config.yaml
train_examples: 184686
n_mels: 40
embed_dim: 256
encoder_arch: "crnn"
encoder_norm: "batchnorm"
encoder_activation: "silu"
encoder_widths: [128, 160, 192, 240]
text_encoder_causal: false
text_encoder_activation: "squared_relu"
text_encoder_positions: "learned"
grad_clip: 1.0
adaptive_grad_clip: 0.05
decay_fraction: 0.2
Rows from block 2 of the text encoder of a small contrastive audio-text model, named by matrix and row number. Rows with one number belong to one neuron. Each number is 500 + 50 x the weight over its row's rms, rounded and kept within 0 to 999. All counts start at 0. Numbers have three digits each.
After each neuron's rows are labels from the 100 texts, of 14976, where the neuron reaches its highest value: "tokens" is the input token at the peak. Only what is clearly more common there than usual is listed. The data: single notes of musical instruments (NSynth).
# fc1: MLP up (text_encoder.blocks.2.mlp.fc1.weight, 1536x256), inputs 192-223
# fc2: MLP down (text_encoder.blocks.2.mlp.fc2.weight, 256x1536, transposed), outputs 192-223

fc1.413:523430575479512486447493396565469528489482601522518459488582483516512527566535527513492473571437
fc2.413:530490520492542556471510477547478471444545558524451409562543448499458543481564472493549459576510
tokens: " "; "v"; "y"; "1"

fc1.660:505538560467489470525573465503470534451440431515512481440515492507520524541497567543528595520408
fc2.660:512544561458542520485584425659414571498429531459501427479445418528448515476500598473451488568446
tokens: "l"; "5"; "h"

fc1.387:450485524494519450462484494468599452521474486535450513531505559426544453516473486470561529496448
fc2.387:525441456611595588442443534488547444624506478527492562407420520416437495452489391568480462444552
tokens: " "; "i"; "a"

fc1.412:474461551435530431420507363518525573525464554516518438481582570429472498537556558558493547545446
fc2.412:483506532489543538473528467556465469415523528554450422577555444504478570539569472518540462564511
tokens: "y"; "1"; "<end>"

fc1.670:537444517467495492537483522433523487541513416483564485438537465477487471534491509492478565397548
fc2.670:482477505606520512434575586448417506496468468578500482519487565475515497480556480541636473516490
tokens: "i"; "o"; ","; "d"

fc1.321:579492496473495468545558481534517546577476537459549392422519573515454401495530500387384518475455
fc2.321:605530455548558478550494472422518465559540553530403505484485507480536441523566435523508491627557
tokens: "y"; "c"; "#"

fc1.469:522484498533515454541526461584541495498474538486514558529508606466529518471493541471553612556434
fc2.469:521514503532508425433526540368561506555494526473531542390475588464532400542464435494552413410548
tokens: "i"; "s"

fc1.54:540440445530522509499592523587532457518519477530399466422519525469572521441505468507419479521453
fc2.54:444462525554542492540512576456575514479524554506436554487467541513526568439454531573536475497502
tokens: "s"; "7"; "1"; "5"

fc1.713:524558467589492501583442439457517483549599530563507466475630541464518491573429522480494566427408
fc2.713:514417493626541516466556531461446487517507471599495476496463542468554502443511490578613463471491
tokens: "a"; "s"; "i"

fc1.97:514456485568411457582510492547550560444469483542511509475545486522611508472464488502446544425452
fc2.97:578439486588507538517519495499536496524499502347494485534516440449473467520515568541498521481605
tokens: "i"; "3"; "e"; "a"

fc1.668:391444406432450504468563516547548454514492483532497478466621508527529463373441509439450539475418
fc2.668:475572569493493479495538485509642542537449502415490552430490411474540548571453501537376502441544
tokens: "s"; "i"; "a"

fc1.151:491462466525493461464503402536532447496453453484454552395582543382486542533477555551479528452493
fc2.151:479461458583508532461611523488388478577463512573495552460401527554509476465499488507580442561457
tokens: "a"; "i"; "s"

fc1.700:584453517444450466551514449530480530529473493480527536438595594389478484574516477459438446495431
fc2.700:459494446561557558544557481515564406498516479502463501548420473457533548409371549573495550510557
tokens: "y"; "e"; "<end>"; "2"

fc1.610:465559503424453441596473477553487587380604463473526408493476516533506502426533542533421536561523
fc2.610:455529397457526481528594458554455475413483495466492468543523378504470490427517570526481544534510
tokens: " "; "y"; "1"; "2"

fc1.742:543507524484489449551438463516482506393531463518496453514509437458531501501554577493457525556518
fc2.742:479534426480527491551563459534467455393513466452512458540501364524442496403522575515478534524540
tokens: "y"; " "; "2"; "1"

fc1.642:487477505439489486601516485543535519550440513562634516519568565453425461525399448507574571546457
fc2.642:466497542450469476530607421589423572505431510480505437479536419556453512470524602485369524585460
tokens: "l"; "<end>"; "o"

fc1.439:551467558489547480497436423455500604509489617479518481505638532386492541499609510512495545474448
fc2.439:500501539543520550470487486564483505414527549533437409549542422501461555528561481526543472570507
tokens: "y"; "1"; "<end>"; "e"

fc1.230:519517649556453534487569434497492559444501538469488479483534542574460464488450552561550553464484
fc2.230:478550533422497525484560418622396531483475542446533410466505418580484526469548557511438518604446
tokens: "l"; "<end>"

fc1.417:515512547484525524539520468459548520536579544482522500449489467445479391471445494440494602476455
fc2.417:437434463451590585514566501512607503467475450437524479499470481530536509446443491545497576456552
tokens: "s"

fc1.652:558461493487495443491478439537569498436486490522579490452593550461495425499473517504457486541452
fc2.652:465523431473495466477523463480381503506546494445484445529480393453450409466522560514541547582487
tokens: "s"; "1"

fc1.208:533571509536473452503464469488567588523473580455524505536559551550490483535428591518461508388420
fc2.208:568383591547590492476586523548452547500466451582532478507507547502517515449484463530541489531492
tokens: "i"; "a"

fc1.146:545566521515499464468482415476530552523502493560467497496583527502586433583481466460462536517430
fc2.146:471555445380474377471556521502476559550430591456503491441460514536490497503515508406476445575447
tokens: " "; "i"; "a"

fc1.25:607559422557465488513490495475528611567486573491551522518503523485589456537497541410485529541505
fc2.25:536449496521475553505562459418461414546543472515425512465396578584537493402399467492566513515425
tokens: "y"; ","; "o"

fc1.147:569495576452499492521546479534571529414515441538545483431542517416561463577463528428500532472484
fc2.147:564477565480511537418469519508550544486500454497574557444530481519445431488498425478501459397600
tokens: "l"; "h"; "<end>"; "y"