Weights of a small contrastive audio-text model.
Model: 7.39M parameters, encoder arch crnn, encoder norm batchnorm, encoder activation silu, encoder depths [1, 1, 2, 1], encoder rnn lstm, text encoder width 256, text encoder layers 6, text encoder norm rmsnorm, text encoder activation squared_relu.
Training: nadamw at rate 0.0014, batches of 64.
Data: trained on single notes of musical instruments (NSynth), 184686 training examples, 1.0 epochs.
Rows from block 3 of the audio encoder of a small contrastive audio-text model, named by matrix and row number. Each number is 128 + 32 x the weight over its row's rms, rounded and kept within 0 to 255. All counts start at 0.
After each channel's rows are labels from the 100 clips, of 14976, where the channel reaches its highest value: "top examples" is what is common among them; "loudest band" is the band of the loudest frequency at the time of the peak. Only what is clearly more common there than usual is listed. The data: single notes of musical instruments (NSynth).
# conv: width-3 conv (encoder.blocks.3.conv.weight, 192x192x3, each kernel summed), inputs 96-191

conv.25 [149  86  65 117 163  70 161 104 126 158 179 117 112 108 181 159 165 146 131  88 253 211  95 165 164 141 123  73 101 133 154 144 138 166 137  86 123 141 122 130 135 142 102 197 130  98 150 176 122 134 140 147 186 142 111 119 147  56 225 131  79  91 114  65 123 126 181  94 134  97  94  98 153 136 167 141 150 114 117 132 181 128 105 123 138  84 111 175  94  98 124 179 110 110  87 106]
top examples: octave 3; octave 2; pitch class C; note: C3
loudest band: 250 to 500 Hz

conv.118 [144 112  88 150 145  81 125 171 155 132 137 119 124 106 173 158 174 116 116 132 148 171 151 153 130 133 139  90 131 121 121 175 128 127 162 146 111 147 143 146 118 127 108 150 202  94 170 129 139 159 144 148 137  85  96 181 142  88 144 197  84 100 132 119 147 115 186 113 202  98  71 122 135 119 184  85 169 114 110 119 132 120 100 106 176  86 110 173 122 111  84 246  87 148 138 105]
top examples: octave 3; string; pitch class G; note: G4
loudest band: 250 to 500 Hz

conv.190 [ 93 160 129 121  37 170 136 100 113 207 147 123 102 165 165 114  62 174 128 170 102  74 102 167 140 130 138 152 199 103 143 124 110  70  92 127 116  94 170 136 156 180 166 122 106 140  62  80  94 144 113 140 104 138 179  67 118 143 146  92 157  81 143  82 109 120  72 109  92 146 166 135 111  94 118 148 116  86  95 149 123 141 190 161 124 177 163 108 114 111 157 108  99 154  99 168]
top examples: pitch class F; octave 5; note: F5
loudest band: 500 to 1000 Hz

conv.155 [180 124  68 120 128 124 144 127  80  65 108  71 147 124 156 188 114 170 145 118 122 152  73  82  94 107 177 111 227 103 139 103  85 149 169 152 138 111 126 128 114 160 164 192  94 134 150 107 185 151 108 136  75 191 111 111 125  96 121 134  68 150 130 122 190  65 102 149 129  97  99 137 104 116 152 129 116 130 102 155 176  76 156 152 158 132 127 127 123 151 144 121  80 141 113  97]
top examples: pitch class A#; octave 6; octave 7; note: A#6
loudest band: 2000 to 4000 Hz; 1000 to 2000 Hz

conv.181 [157 139  65 136  67 189 100 110  73 104 105 107 158 154 143 113  91 104  72 141 101  86 151 109  86 138 173 134 177 121 130  90 139 129 147 137 110 122  81 100 114 139 172 104  68  74 128 131 127 106  70  85 122 152 135 147 139 143  84 169 149 139 103  84 182  98  89 110 152 134 134 148 102 137 125 158 113 163 134 171  61 156 131 111 111 102 146 128  97 140 145 105 111 170 163 119]
top examples: pitch class B; octave 6; octave 7; pitch class: A#
loudest band: 2000 to 4000 Hz; 4000 to 8000 Hz

conv.111 [ 75 147 141  95 118 145 108 138 116 131 122 166  95 154 138 147 169 110  90 142 101 143 161 181 115 159  76 171  87 117 130 171 102 131 152 133 146 134 162 141 154 125  73 103 223  75 127 120 129 151 160 137  95  84 108 159 187 134  97 164  93 118  75 126 107 130 177 144 170  62  86 111  64 118 162  55 130 121  73 110  88 102 119 113 180 121 120 111 141 105  68 202 104 108 137 108]
top examples: octave 3; pitch class G; note: G3; note: F#3
loudest band: 250 to 500 Hz

conv.94 [142 166 105  96 110  67 129 143 159 112 189 110 104 105 130 101 175  90 101 182 153 143  77  96 211 124 107  96 107 214 119 121 108 118 101 109  71 171 126  98 134 203 123 130  77 108 142 140 130 154 161  79 150 139 108 137  78  94 163 136 147  83 121 160 135 168 105 101 124 136 132 119 122 122  95 113 201  96 138 106 178 156 156 140 131 142 141 130 113 116 159 114  95 108 148 110]
top examples: octave 4; pitch class C#; note: C#4; pitch class: D#
loudest band: 250 to 500 Hz

conv.104 [120 110  97 120 166  84 146 187 131 114 117 102 124 125  98 181  95  67 188  80 134 146 148  95 163  91 161 139 141 136 113 140  97 140 124 191 150 134 149 143 125 108 134 143 203 132 121  85 150 131 146 120 128 140  82 128 144 106 127 149 143 165 140 123 162  92 193 172 168 140  90 180 148  88 183  92  90  82 102  65 146  83 168  96 131 112  54 171 129 107 105 173 139 118  91 188]
top examples: octave 3; pitch class A; note: A4; note: D#3
loudest band: 250 to 500 Hz

conv.98 [ 83 139 164 140  67 158  61 112 150 179 158 115 100 129 171 109 148 181  73 132 123  82 115 155 169 168 164  92 115 108 157  99 120 145  97 116  82 137 165 135 134 145 121 116 122 129 112 161  97 157 127 153 135  51 107 166 121 184 145 120  95 128 108 154  98 131 123 107 132 105  93 145  72 140  97 118 160 117  94 199 104 178  74 130 171 116 214 151 184 138 168 177 105 162 133 114]
top examples: pitch class F; octave 5; note: F5
loudest band: 500 to 1000 Hz

conv.37 [186 134  62 152  65 103 145 128 106 154 172  83 150 117 204 164  92 142  83 147 115 127 115 118 186 150 136 115 144 116 136 124 155 111 151 163 130 138 164  84  91 201 138 132  93  99 120  96 118 156 153  46 138 159 122 137  95 117 130 153 161 100 101 104 164  74 124 109 154 152 141 171  91  99 110 144 107 160 108 182 145 174 138 148 167 129 129 139 151 122 171 178 114 163 168 139]
top examples: pitch class F; octave 4; note: F4; organ
loudest band: 250 to 500 Hz

conv.102 [154 159 133 142 131 135 195 124  73 118 168  95 201 131 168 191 115 142 134 125 125 165 190  83 145  91 182 149 147 158 160  99 113 129 128 184 136 105 113 163  88 128 134 155 143 150 140  74 108 146  76 168 199 102 108 147 116 153  83 124 165 168 115 145 193 116 145 151 153 194 156 151  93  85 148 123 166 138 109  78 163 176 111 161 152 115 137 178 126 123 180 105 153 139 137 189]
top examples: pitch class A#; pitch class A; note: A#4; note: A3
loudest band: 250 to 500 Hz

conv.114 [173 124  71 144  88 177 116 129 127 107 138  64 144 112 125 120 140  86  89 105 128 122 227  92 113 144 122 122 115 110 148 114 129 113 200  90  72 107 119 145 145  83 179 108 113  40 162 143 130 125  84 131 146 101 164 135 148 134 103 136 102  97 175  91 178 111 127  98 144 149 129 187 141 146 195 119 135 209 131 155 146 121 127  88 185  91 154 142  66 135 123 136  82 157  90 123]
top examples: octave 5; pitch class B; note: B5; note: A#5
loudest band: 500 to 1000 Hz

conv.81 [133 208  98 153  64 141 140 142  72 174 208 135 108 160 226 154 109 137 111 198 101 122  83 159 163 155 138 114 177 114 187 134 125 102  90 186 121 120 169 109 122 193 105 115 117  85  52 126 112 183 138  86 126  72 155 110 132 128 112 127 152 128 114 121 112 104  94 115 136 121 145  97  71 130 103 133 132 112 153 137 142 190 114 171 149 144 155  95 106  92 224 158 145 124 147 148]
top examples: pitch class F; octave 4; note: F4
loudest band: 250 to 500 Hz

conv.9 [106 135 168 143 121 160  79 119 134 151 151 143 114  99 107  74 174 159 103 159 120 117 136 160  91 164 146 139 115 127 130 118 122 124 151  93  53 131  68 155 169 141 109  69 129 156 146 163  96 127  70 178 127  55 142 191 141 180 153 140 126  94  97 137 124 171  81  98 111 138 125 120  92 136 133 104 192 132 104 114  59 143 121  62 117 106 174 165 129 137 134  99  49 176 135 115]
top examples: octave 5; source: acoustic; pitch class F#; note: F#5
loudest band: 500 to 1000 Hz

conv.167 [ 93 113  68 148 107  68  77 160 192 108 100 101  41 136 116 120 179  83 190 141 113 124 120 115 127 164 111 167 116 117 111 133 177 152 146 115 100  81 122 139 186 115  99  61 123 140 152 133 185 142  90 101  84 139 207 131 164  25 101 139 124  86 202 114  67  97 130 125  99 106 120 138 175 131 145 120 104 146 127 117 128 108 150  60 132 134  75 141 112  94  75 120 117 133 156 132]
top examples: octave 6; pitch class D; note: D6
loudest band: 1000 to 2000 Hz

conv.180 [122 136  83 190 114 104 147 117  76 133  94 132 143  95 137 125 128 139 106 120 154 112 123 109  78 137  85 123 116 131 121  98 111 138 202 128 133  84  95 123  81 114 106 115 126 133 136 165 128 105 105 106  78  78 126 158 142 125 139 166 122 127 157  78 129 110 139  96 140 165 144 106 148 182 153 187 114 147 172 122 130 125  92 138 135 162 133 159 160 163  63 122 122 187 170 102]
top examples: pitch class B; octave 4; note: B4
loudest band: 250 to 500 Hz

conv.21 [121  98  56 122 170 113 166 135 163 165 114 104 127 160  98 151 127 100 163  46 149 161 157 150 127 135 169 115 143  94 143 146  90 165 104 141  99 124 112 150 159  92 125 136 111  55 109 147 154  91  95 123 114 166 165 102 151  94 123 120 135 159 192  93 140 132 156 168 115 164 131 139 181 154 184 121  76  95 141 116 179 102 177 115 156  87  89 157  58 109  70 129 141 121 114 150]
top examples: octave 3; pitch class A; note: A6; note: C#3
loudest band: 1000 to 2000 Hz

conv.11 [192 112 121 140  96 157 151  98 122 117 132  34 173 130 165 163 104 126 115  71 157 117 178 111 177 108 130  76 119 109 130  36 173 125  85 131 101 119 136  64  90 122 151 173 101  95 102 126  90 121 132 102 193 107  73 146 116 164 158 131 111 116 131 121 159 124 124 136 130 160 137 171  89  83  91 120 130 179  54 169  92 138 130 157 135  93 144 168 162 149 172 150 135 127  99 137]
top examples: octave 5; organ; pitch class B; note: B5
loudest band: 500 to 1000 Hz; 2000 to 4000 Hz

conv.169 [169 158  88 161  63 159  91 162 146 141  80 122 153 158 119  93  82  64  63 134  87  55 190 157 120 170  99 146 120  92 123 120 136 102 119 148 122 140 150  89 131 116 126  97 122 103 100 125  92 117 109  81 106 129 147 149 124 137  64 169 140 147 112 109 130 108 105  96 165 159 104 194 118 149  89 100  67 175 103 145  75 118 166 154 146 159 117 164 180 150 105 163 121 151 168 129]
top examples: octave 3; pitch class F#; note: F#3; note: B4
loudest band: 250 to 500 Hz

conv.33 [ 78 154 157 142 140 140 118 172 128 172 152 129 123 114 117 157 123  87 134 154  80 159 122 144 134  96 162 169 129 143 120 193 117  72 154 188 126 116 158 162 149 144 143  92 167 129 130  48 114 175 148 164 137 122 129 159 135 149  96 178 179 119 142 146 167 120 132 143 181 142 138 128  98  60 176  46 157  53 120 100 154 125 153  92 146 138 156 132 106 122 133 146 143 123 144 190]
top examples: octave 4; acoustic; pitch class A; note: A4
loudest band: 250 to 500 Hz

conv.145 [130 140 160 137 116 123  73 156 179 129 149  79 124 149 151 150 165 155 167 134 155 132 130 104 176 166 210 134 140 157 157 104 168 129 102 132  70 142 101 128 149 123 169  99  97 117 114 167 137 152  99 174 164  72 128 221 142 155 156 178 121 108 166 125 136 134 105 135 156 132 106 140 125 138 120 135 146 159 109 140 107 183 127  77 123  99 150 207  83 126 159 120 140 155 162 141]
top examples: octave 5; pitch class D#; note: D#5; note: E5
loudest band: 500 to 1000 Hz; 1000 to 2000 Hz

conv.43 [136 123 202 144 143 143 133  43 123 144 138 156 167 130 128 125 132 163 123  82 146 145 173 131 120  81  83 150 136 102 165  91 130  88  85  89 111 114 142 114  79  80 145 139 100 125  83 116 100 125 122 139 141  97 132 104 102 174 124  55 135 128 170 160 115 194  95 137  97 157 202 140 159 165  89 174 154 167 173 141 122 166 119 175  91 140 162  92  99 124 144  68 132 126 111 104]
top examples: octave 5; octave 2; mallet; pitch class D#
loudest band: 500 to 1000 Hz

conv.42 [122 167  97 166 145 111  86 160 104  68 134 111 113 104 179 130 159 167 162 162  92 134 109  45  61 152 146  85 170 113 171 110 188 145 166  91 103  80 100 106 142 148 134 118  97 164 176 124 142 139  88 118 102  85 156 152  65  94  70 106  97  88 144 143 131  94 102  44 135  96  98 120 116 118 111 125 118 172 141 129 115 143  63 102 116 142 154 128 115 158 154  93 127 194 142 116]
top examples: octave 6; pitch class E; note: E6; note: D#6
loudest band: 1000 to 2000 Hz

conv.84 [165 135  76 162 100 108 145 111  94 147 183  44 157 113 202 141 119 191 141 120 146 157 105 126 155 118 169  71 125 110 161  68 136 148 157 122 114  97 135 152 128 158 122 165 117 130 164 153 114 121 108 164 161  93 119 158 117 109 170 167  87  95  81  45 145  67 133 116 164 127 105 140  90 108 155 145 142 123  88 156 157 158  58 129 140 115 141 188 134 139 180 153  89 168 132 138]
top examples: pitch class B; octave 3; note: B3
loudest band: 250 to 500 Hz