From a checkpoint of a small contrastive audio-text model.
Model: 7.39M parameters, log mel input, encoder arch crnn, encoder activation silu, encoder depths [1, 1, 2, 1], encoder widths [128, 160, 192, 240], encoder rnn lstm, text encoder width 256, text encoder layers 6, text encoder norm rmsnorm, text encoder activation squared_relu.
Training: nadamw at rate 0.0014, 2800 steps, batches of 64.
Data: trained on single notes of musical instruments (NSynth), 184686 training examples.
Rows from block 4 of the audio encoder of a small contrastive audio-text model, named by matrix and row number. Each number is 500 + 50 x the weight over its row's rms, rounded and kept within 0 to 999. All counts start at 0. Numbers have three digits each.
Before each channel's rows are labels from the 100 clips, of 14976, where the channel reaches its highest value: "top examples" is what is common among them. Only what is clearly more common there than usual is listed. The data: single notes of musical instruments (NSynth). In brackets: how many of the 100.
# conv: width-3 conv, stride 2 (encoder.blocks.4.conv.weight, 240x192x3, each kernel summed), inputs 0-95

top examples: octave 1 (76); bass (46)
conv.11:625446500448456435491480456525466519486473523454538510439452486411562495510432411457488548591433508499516464502580482447421405466560535543505465466491464512459465517568456516480453567552442481516369513471571486410545371474502505377509568450542575392484491460501439554482484453548522566401

top examples: octave 3 (39)
conv.48:458561483506517447500457493532469442475526460479461483544502467427457466486509446511439472475480428414417447487429515492425550509404465464445403466423494443545509510478477362496447427479468512486526511452386459552496554564496471505429443512390420503425482472451441495439503465509438468537

top examples: octave 2 (86); mallet (54)
conv.42:497495466551506558484559483470511467615449502459471512496487524548497483609514503420467521416547504535560525550537536494606487471548601514498516448537456504475429478532448448450518511476540413441505499437523441439557518442442611526565563463545562511502526421472458453587509595547494464507

top examples: octave 2 (90); mallet (38)
conv.23:522522479411599480397489477509502462595516537450447518545489473506552438509490470462482529460456511468463470545489481570547487441556533472583537501489431429518563463533411464520592557493542475453455511450470468526503480542556530508490599488528550470461480391485429474498415611535444469558

top examples: pitch class D# (98); octave 3 (88); note: D#3 (86)
conv.182:527460583463490424453575494525503620441506515570561413539512553465506451491526455568554515521463568524462444489653497547428493546538552590568454470455490495529452536536501616524516463545493466528473493546543471505535485497467474448540463517486532465694580499506454465489623441522590598555

top examples: electronic (96); organ (93); octave 3 (63)
conv.43:475434551449507502509495589471570460461448504545388467551534437494520453415609437520534407414425479466479466442531515619490476480442501365530501431472503422483482421372504469528487516519490527469477529519516508444494562502491446540440471547532499546475562457460549511503537531458480512569

top examples: pitch class D# (44); note: D#3 (41); pitch class: C (39); note: C5 (37)
conv.85:471583579485513422497434502483517581527557592455477514610538458489465494506533448518547530544387526438487476468556537554427481516547471497533484552453568433457542425416474532507570500472510480502529455580503498446512518495643442443389480582502456518587505478439467443525501497535479506592

top examples: octave 6 (94); pitch class A# (68); note: A#6 (63); pitch class: A (32)
conv.79:420464431533552508572456443469524411423483421450407434484556418529463453557495437438473443428494482431453552479461501484495487503433431478379422479495462488568502463423487440531507453438505578464490506532451562525527509485465403561374438484549396488449462515409519489556453404461466504531

top examples: acoustic (62); mallet (58)
conv.15:426553342555520563522526394546406408471525493469527408477505524529459480557412518437418503467536463511475559488484507382494522488393460495453481549558382482519565490540501435523503395506521536523486465442357513556546478523531546510495490485495513495448453533535441488519480441544497409455

top examples: acoustic (69); string (43); octave 3 (43); note: G3 (25)
conv.172:486607481480510500446503521555471592524439510507553527450488491478420526433509547574507559621539539540505503519455471491563527511527430568550553541482584454428530509527547527466447420507465457461642412488455461455444572530548555584534460531445472583535548530570547480441449513430417402510

top examples: electronic (72); bass (64); octave 1 (52); octave 2 (43)
conv.238:653456478438533515459481471454555510573481543511478553467532521485536435466532500483466463549481504463474481633586467485466506446499521580559439424466474539540459610564388482505449560503494530491418539512579409536525516561503576525551568486495568489464509458541498556432392534484456520494

top examples: octave 3 (96); pitch class A (77); note: A3 (74)
conv.147:474499475504442509476454511403530444466515498546461505464487495426477549431467454553512483590466481507535440513474508498397510557480493497466445432487540553529500558458571459492445480576480584511561532473500506507537539501414495471460453511424505543407510538451572555468492437451491503468

top examples: octave 2 (65); bass (46); keyboard (34); octave 1 (29)
conv.113:539636503525539480501494460524504483510600489489571508564463528497449556543467506560475454553551497518535520506463497504501612511547468531529486540482487553468570532639539568575540531552540506578536491468477512665512516607647509539529586483464512476460493535557459559414469522597496496518

top examples: electronic (93); octave 1 (74); organ (62); pitch class: D (27)
conv.123:605446489499469468508393499426570475491495429512512605471495451426477496460492519491433493563458499479512516540482469511461458540538466536495503456462523558479479510506481521519433573463538482535420491495549486515460499529538522461499538444510450434437479499508525552492450535438453519467

top examples: synthetic (71); octave 1 (52); bass (52)
conv.231:552464489499513436466471483487495538577479426467548534394442493501498559497471529493521584620499519505499508579465428416547477459630542572461518539475545545507538624576519607416526506530460436515467467542520505482424470510507473435640509444527506415510470523489467503529467503517522513410

top examples: octave 2 (65); bass (50); octave 1 (34)
conv.217:585527465460534531450506513435612501630473470484428539505535426534481440537600436517514444437501522482497483639531476537516523468507527488502467489476467507532474515550470465487520610442539512456531518513551469544481621502496513538526659466551524527463543402463496521502431622510419465543

top examples: octave 6 (73); pitch class A (59); note: A6 (50)
conv.1:482437467544541463572514493421517528379436429545493457537531501542411581495508484587570484493482516571511553455530431467525508537465488494473504466484525592462492559462552536530475424512470541495556428522564601458400457492416442488446444519573517510582529557483545482521547433481573504500

top examples: octave 3 (86); pitch class A (58); note: A3 (49); mallet (48)
conv.98:509427524461428502547459497440526408449496400419465461480500423519478512531441404483559431496443457512515527450512518479434396488456539451385487439513451490439505503567504522521593540537460543446444533490484540441522487502478381483472528516530521452464464465445461602550595433534511544464

top examples: octave 1 (72); synthetic (63); bass (61)
conv.80:542606471521479506463502501546457462501563513426624549532475533477512505568404519532511536569544427546548526516516499484454559477540496506489493531476465514516569551635492496496517526544550525638499478462499503608549472602621578504569560532460515488464414516600471558487509530550478465507

top examples: octave 2 (62); acoustic (62); string (40); octave 1 (35)
conv.105:468547509480498503516460490493531531609502505434434513487489474610498457466642493440542508517510449467405513604414504549609493480507527529503514520525489456494499507468465492430519477422436449449587410495487520448437613464479510536517433487491463526466504463477458429488447563463433433533

top examples: octave 3 (95); pitch class D# (47); note: D#3 (47); instrument family: mallet (42)
conv.25:454519506467536579539523498571505376484589506436485449537528464514562455496464516506524429398524449538461525452510524520491501528445521405537476515550424419454570450466470397575558489477520514518480526501455551512512500550543481556477477559539531479478448562510466490539547494526530519521

top examples: octave 6 (71); pitch class A# (53); note: A#6 (42); pitch class B (32)
conv.68:455440476518489491572466532512458545509410494520485499441645507500509488542401574495514572475470556468485573514516574483548430520485389578563531552482423489472584535418505461515548466433540576480480476586460564422529411470538464579481460541544473509551482521457596502554433536482517471480

top examples: octave 2 (62); guitar (34)
conv.78:510480431546590459528525485573470503501479518500526512523530487546536456400528517516401539551518480478451435551460457462535496485469467577538440461419501471587520515440483508551464459425482448539511448471462421470422480568429537527459463545489508509499507554508518457437441489456508555520

top examples: pitch class A (95); octave 3 (88); note: A3 (85)
conv.150:531417451489509456515527505558437522533444408601603499474518557526520529464425560537593588549506552569488497518446512454556419514536437566534582529470520510455575590566647539464552484614460541439581497554426545397486458455486502506535547505499498556528504480537514521528497522536526419427

top examples: octave 5 (93); pitch class F# (80); note: F#5 (74)
conv.62:545520541450576502447567571618501485522473581532537549532534536517597420446545543546480563469480518540486463445472519570577500498503482469668551575435523406492533426461518453490481532582496456508573519489490490453484511520536580514489511649542519610504522443579511464478533572502473480546

top examples: acoustic (77); octave 6 (44); string (31); pitch class: E (31)
conv.177:461504401558594527458563480505470503502487409533511443440544487501494449480544438472427418414526562544484426504500463431513511604402526525478434485464464463451407503519462490473371421480470335503560526511518511514499557498434490591525479489510518558505530534480490388508517506510573551506

top examples: octave 3 (91); pitch class B (85); note: B3 (85); acoustic (65)
conv.45:509444434510539506495615538600496503492532493666531505505546583510569485475531536463497518418506526557492482472508534490515529523518529497597553499455488550552501514512579521455488485617504526492591558500498539518560549424487565532488541543530519688513596454553521460444504538545503515508

top examples: octave 2 (51); string (37); synth lead (27)
conv.170:566497496449533451423557437544468541603476439523543500428475508492523454456530436469463477486497523490338420588495450450479498495489585546506432456402463478530439563555413557442457519551436414471581511495536434536451551485458510528598527486519562509469553478519495458483446530549544559461

top examples: electronic (100); organ (99); octave 1 (48); pitch class: G# (28)
conv.148:556540618435425524468456570467601586554443542511461559455489459489440501394557536582576518536474538513522494526506447618541437473534513479497563531471570489410524464501536571469472598445474519435571443554590468482398546490549505483555501498528462482529527448505577578515474528447427443496

top examples: octave 6 (84); pitch class D (82); note: D6 (76)
conv.56:470432534545525462583437568445503461521510431469463572559530426582480523459517458506522461483496491476630544508453418521525513575540481527489462444423577524475508518465549537522561451389587498577507483537479535520388513478563482532514516527570440524525446569423556484594523562481540538542

top examples: electronic (100); organ (96); pitch class F# (51)
conv.112:550544627444468568476545615525560526511480600473482570501447540420562479447569587572530490525516460534544506502545501641502501383487531436596552494509514466453521441499476549526426598473470526480454505464560439569472550581508536559545515540491508495520517483558542576487508579417453492523

top examples: electronic (64); octave 1 (56); organ (45); octave 2 (40)
conv.202:683474520460513490541465468472555500449503501474510516484553471458502441570443493544545499500465578430445552487519473493432461495510448552531462447430431539486514562560402477530510628542461561464394555556588511510512514575577477507506599512604510471509496439522461542485419489561516481490

top examples: octave 5 (97); pitch class F# (57); note: F#5 (55); note: G5 (42)
conv.95:478497469521472530417510492566538505423422472508508502526481490532497502437552579427486606481548477523464495490452519527643510431544459434512647585495506450460512435412586487419499481544470448451536497471499452477438573468442556541483429453480456524463515423562466422389456466433381422502

top examples: synthetic (77); bass (72); octave 1 (48); octave 2 (41)
conv.46:529444486477558487527488480508438535529452471452516436514466476482502427488473520497459576608460436456447476616535461523489415425461535561455361411474415480617533614484416460530439456464413545479444486512486386465464412567461466491553423525468537444498445495467449542476475447439518498506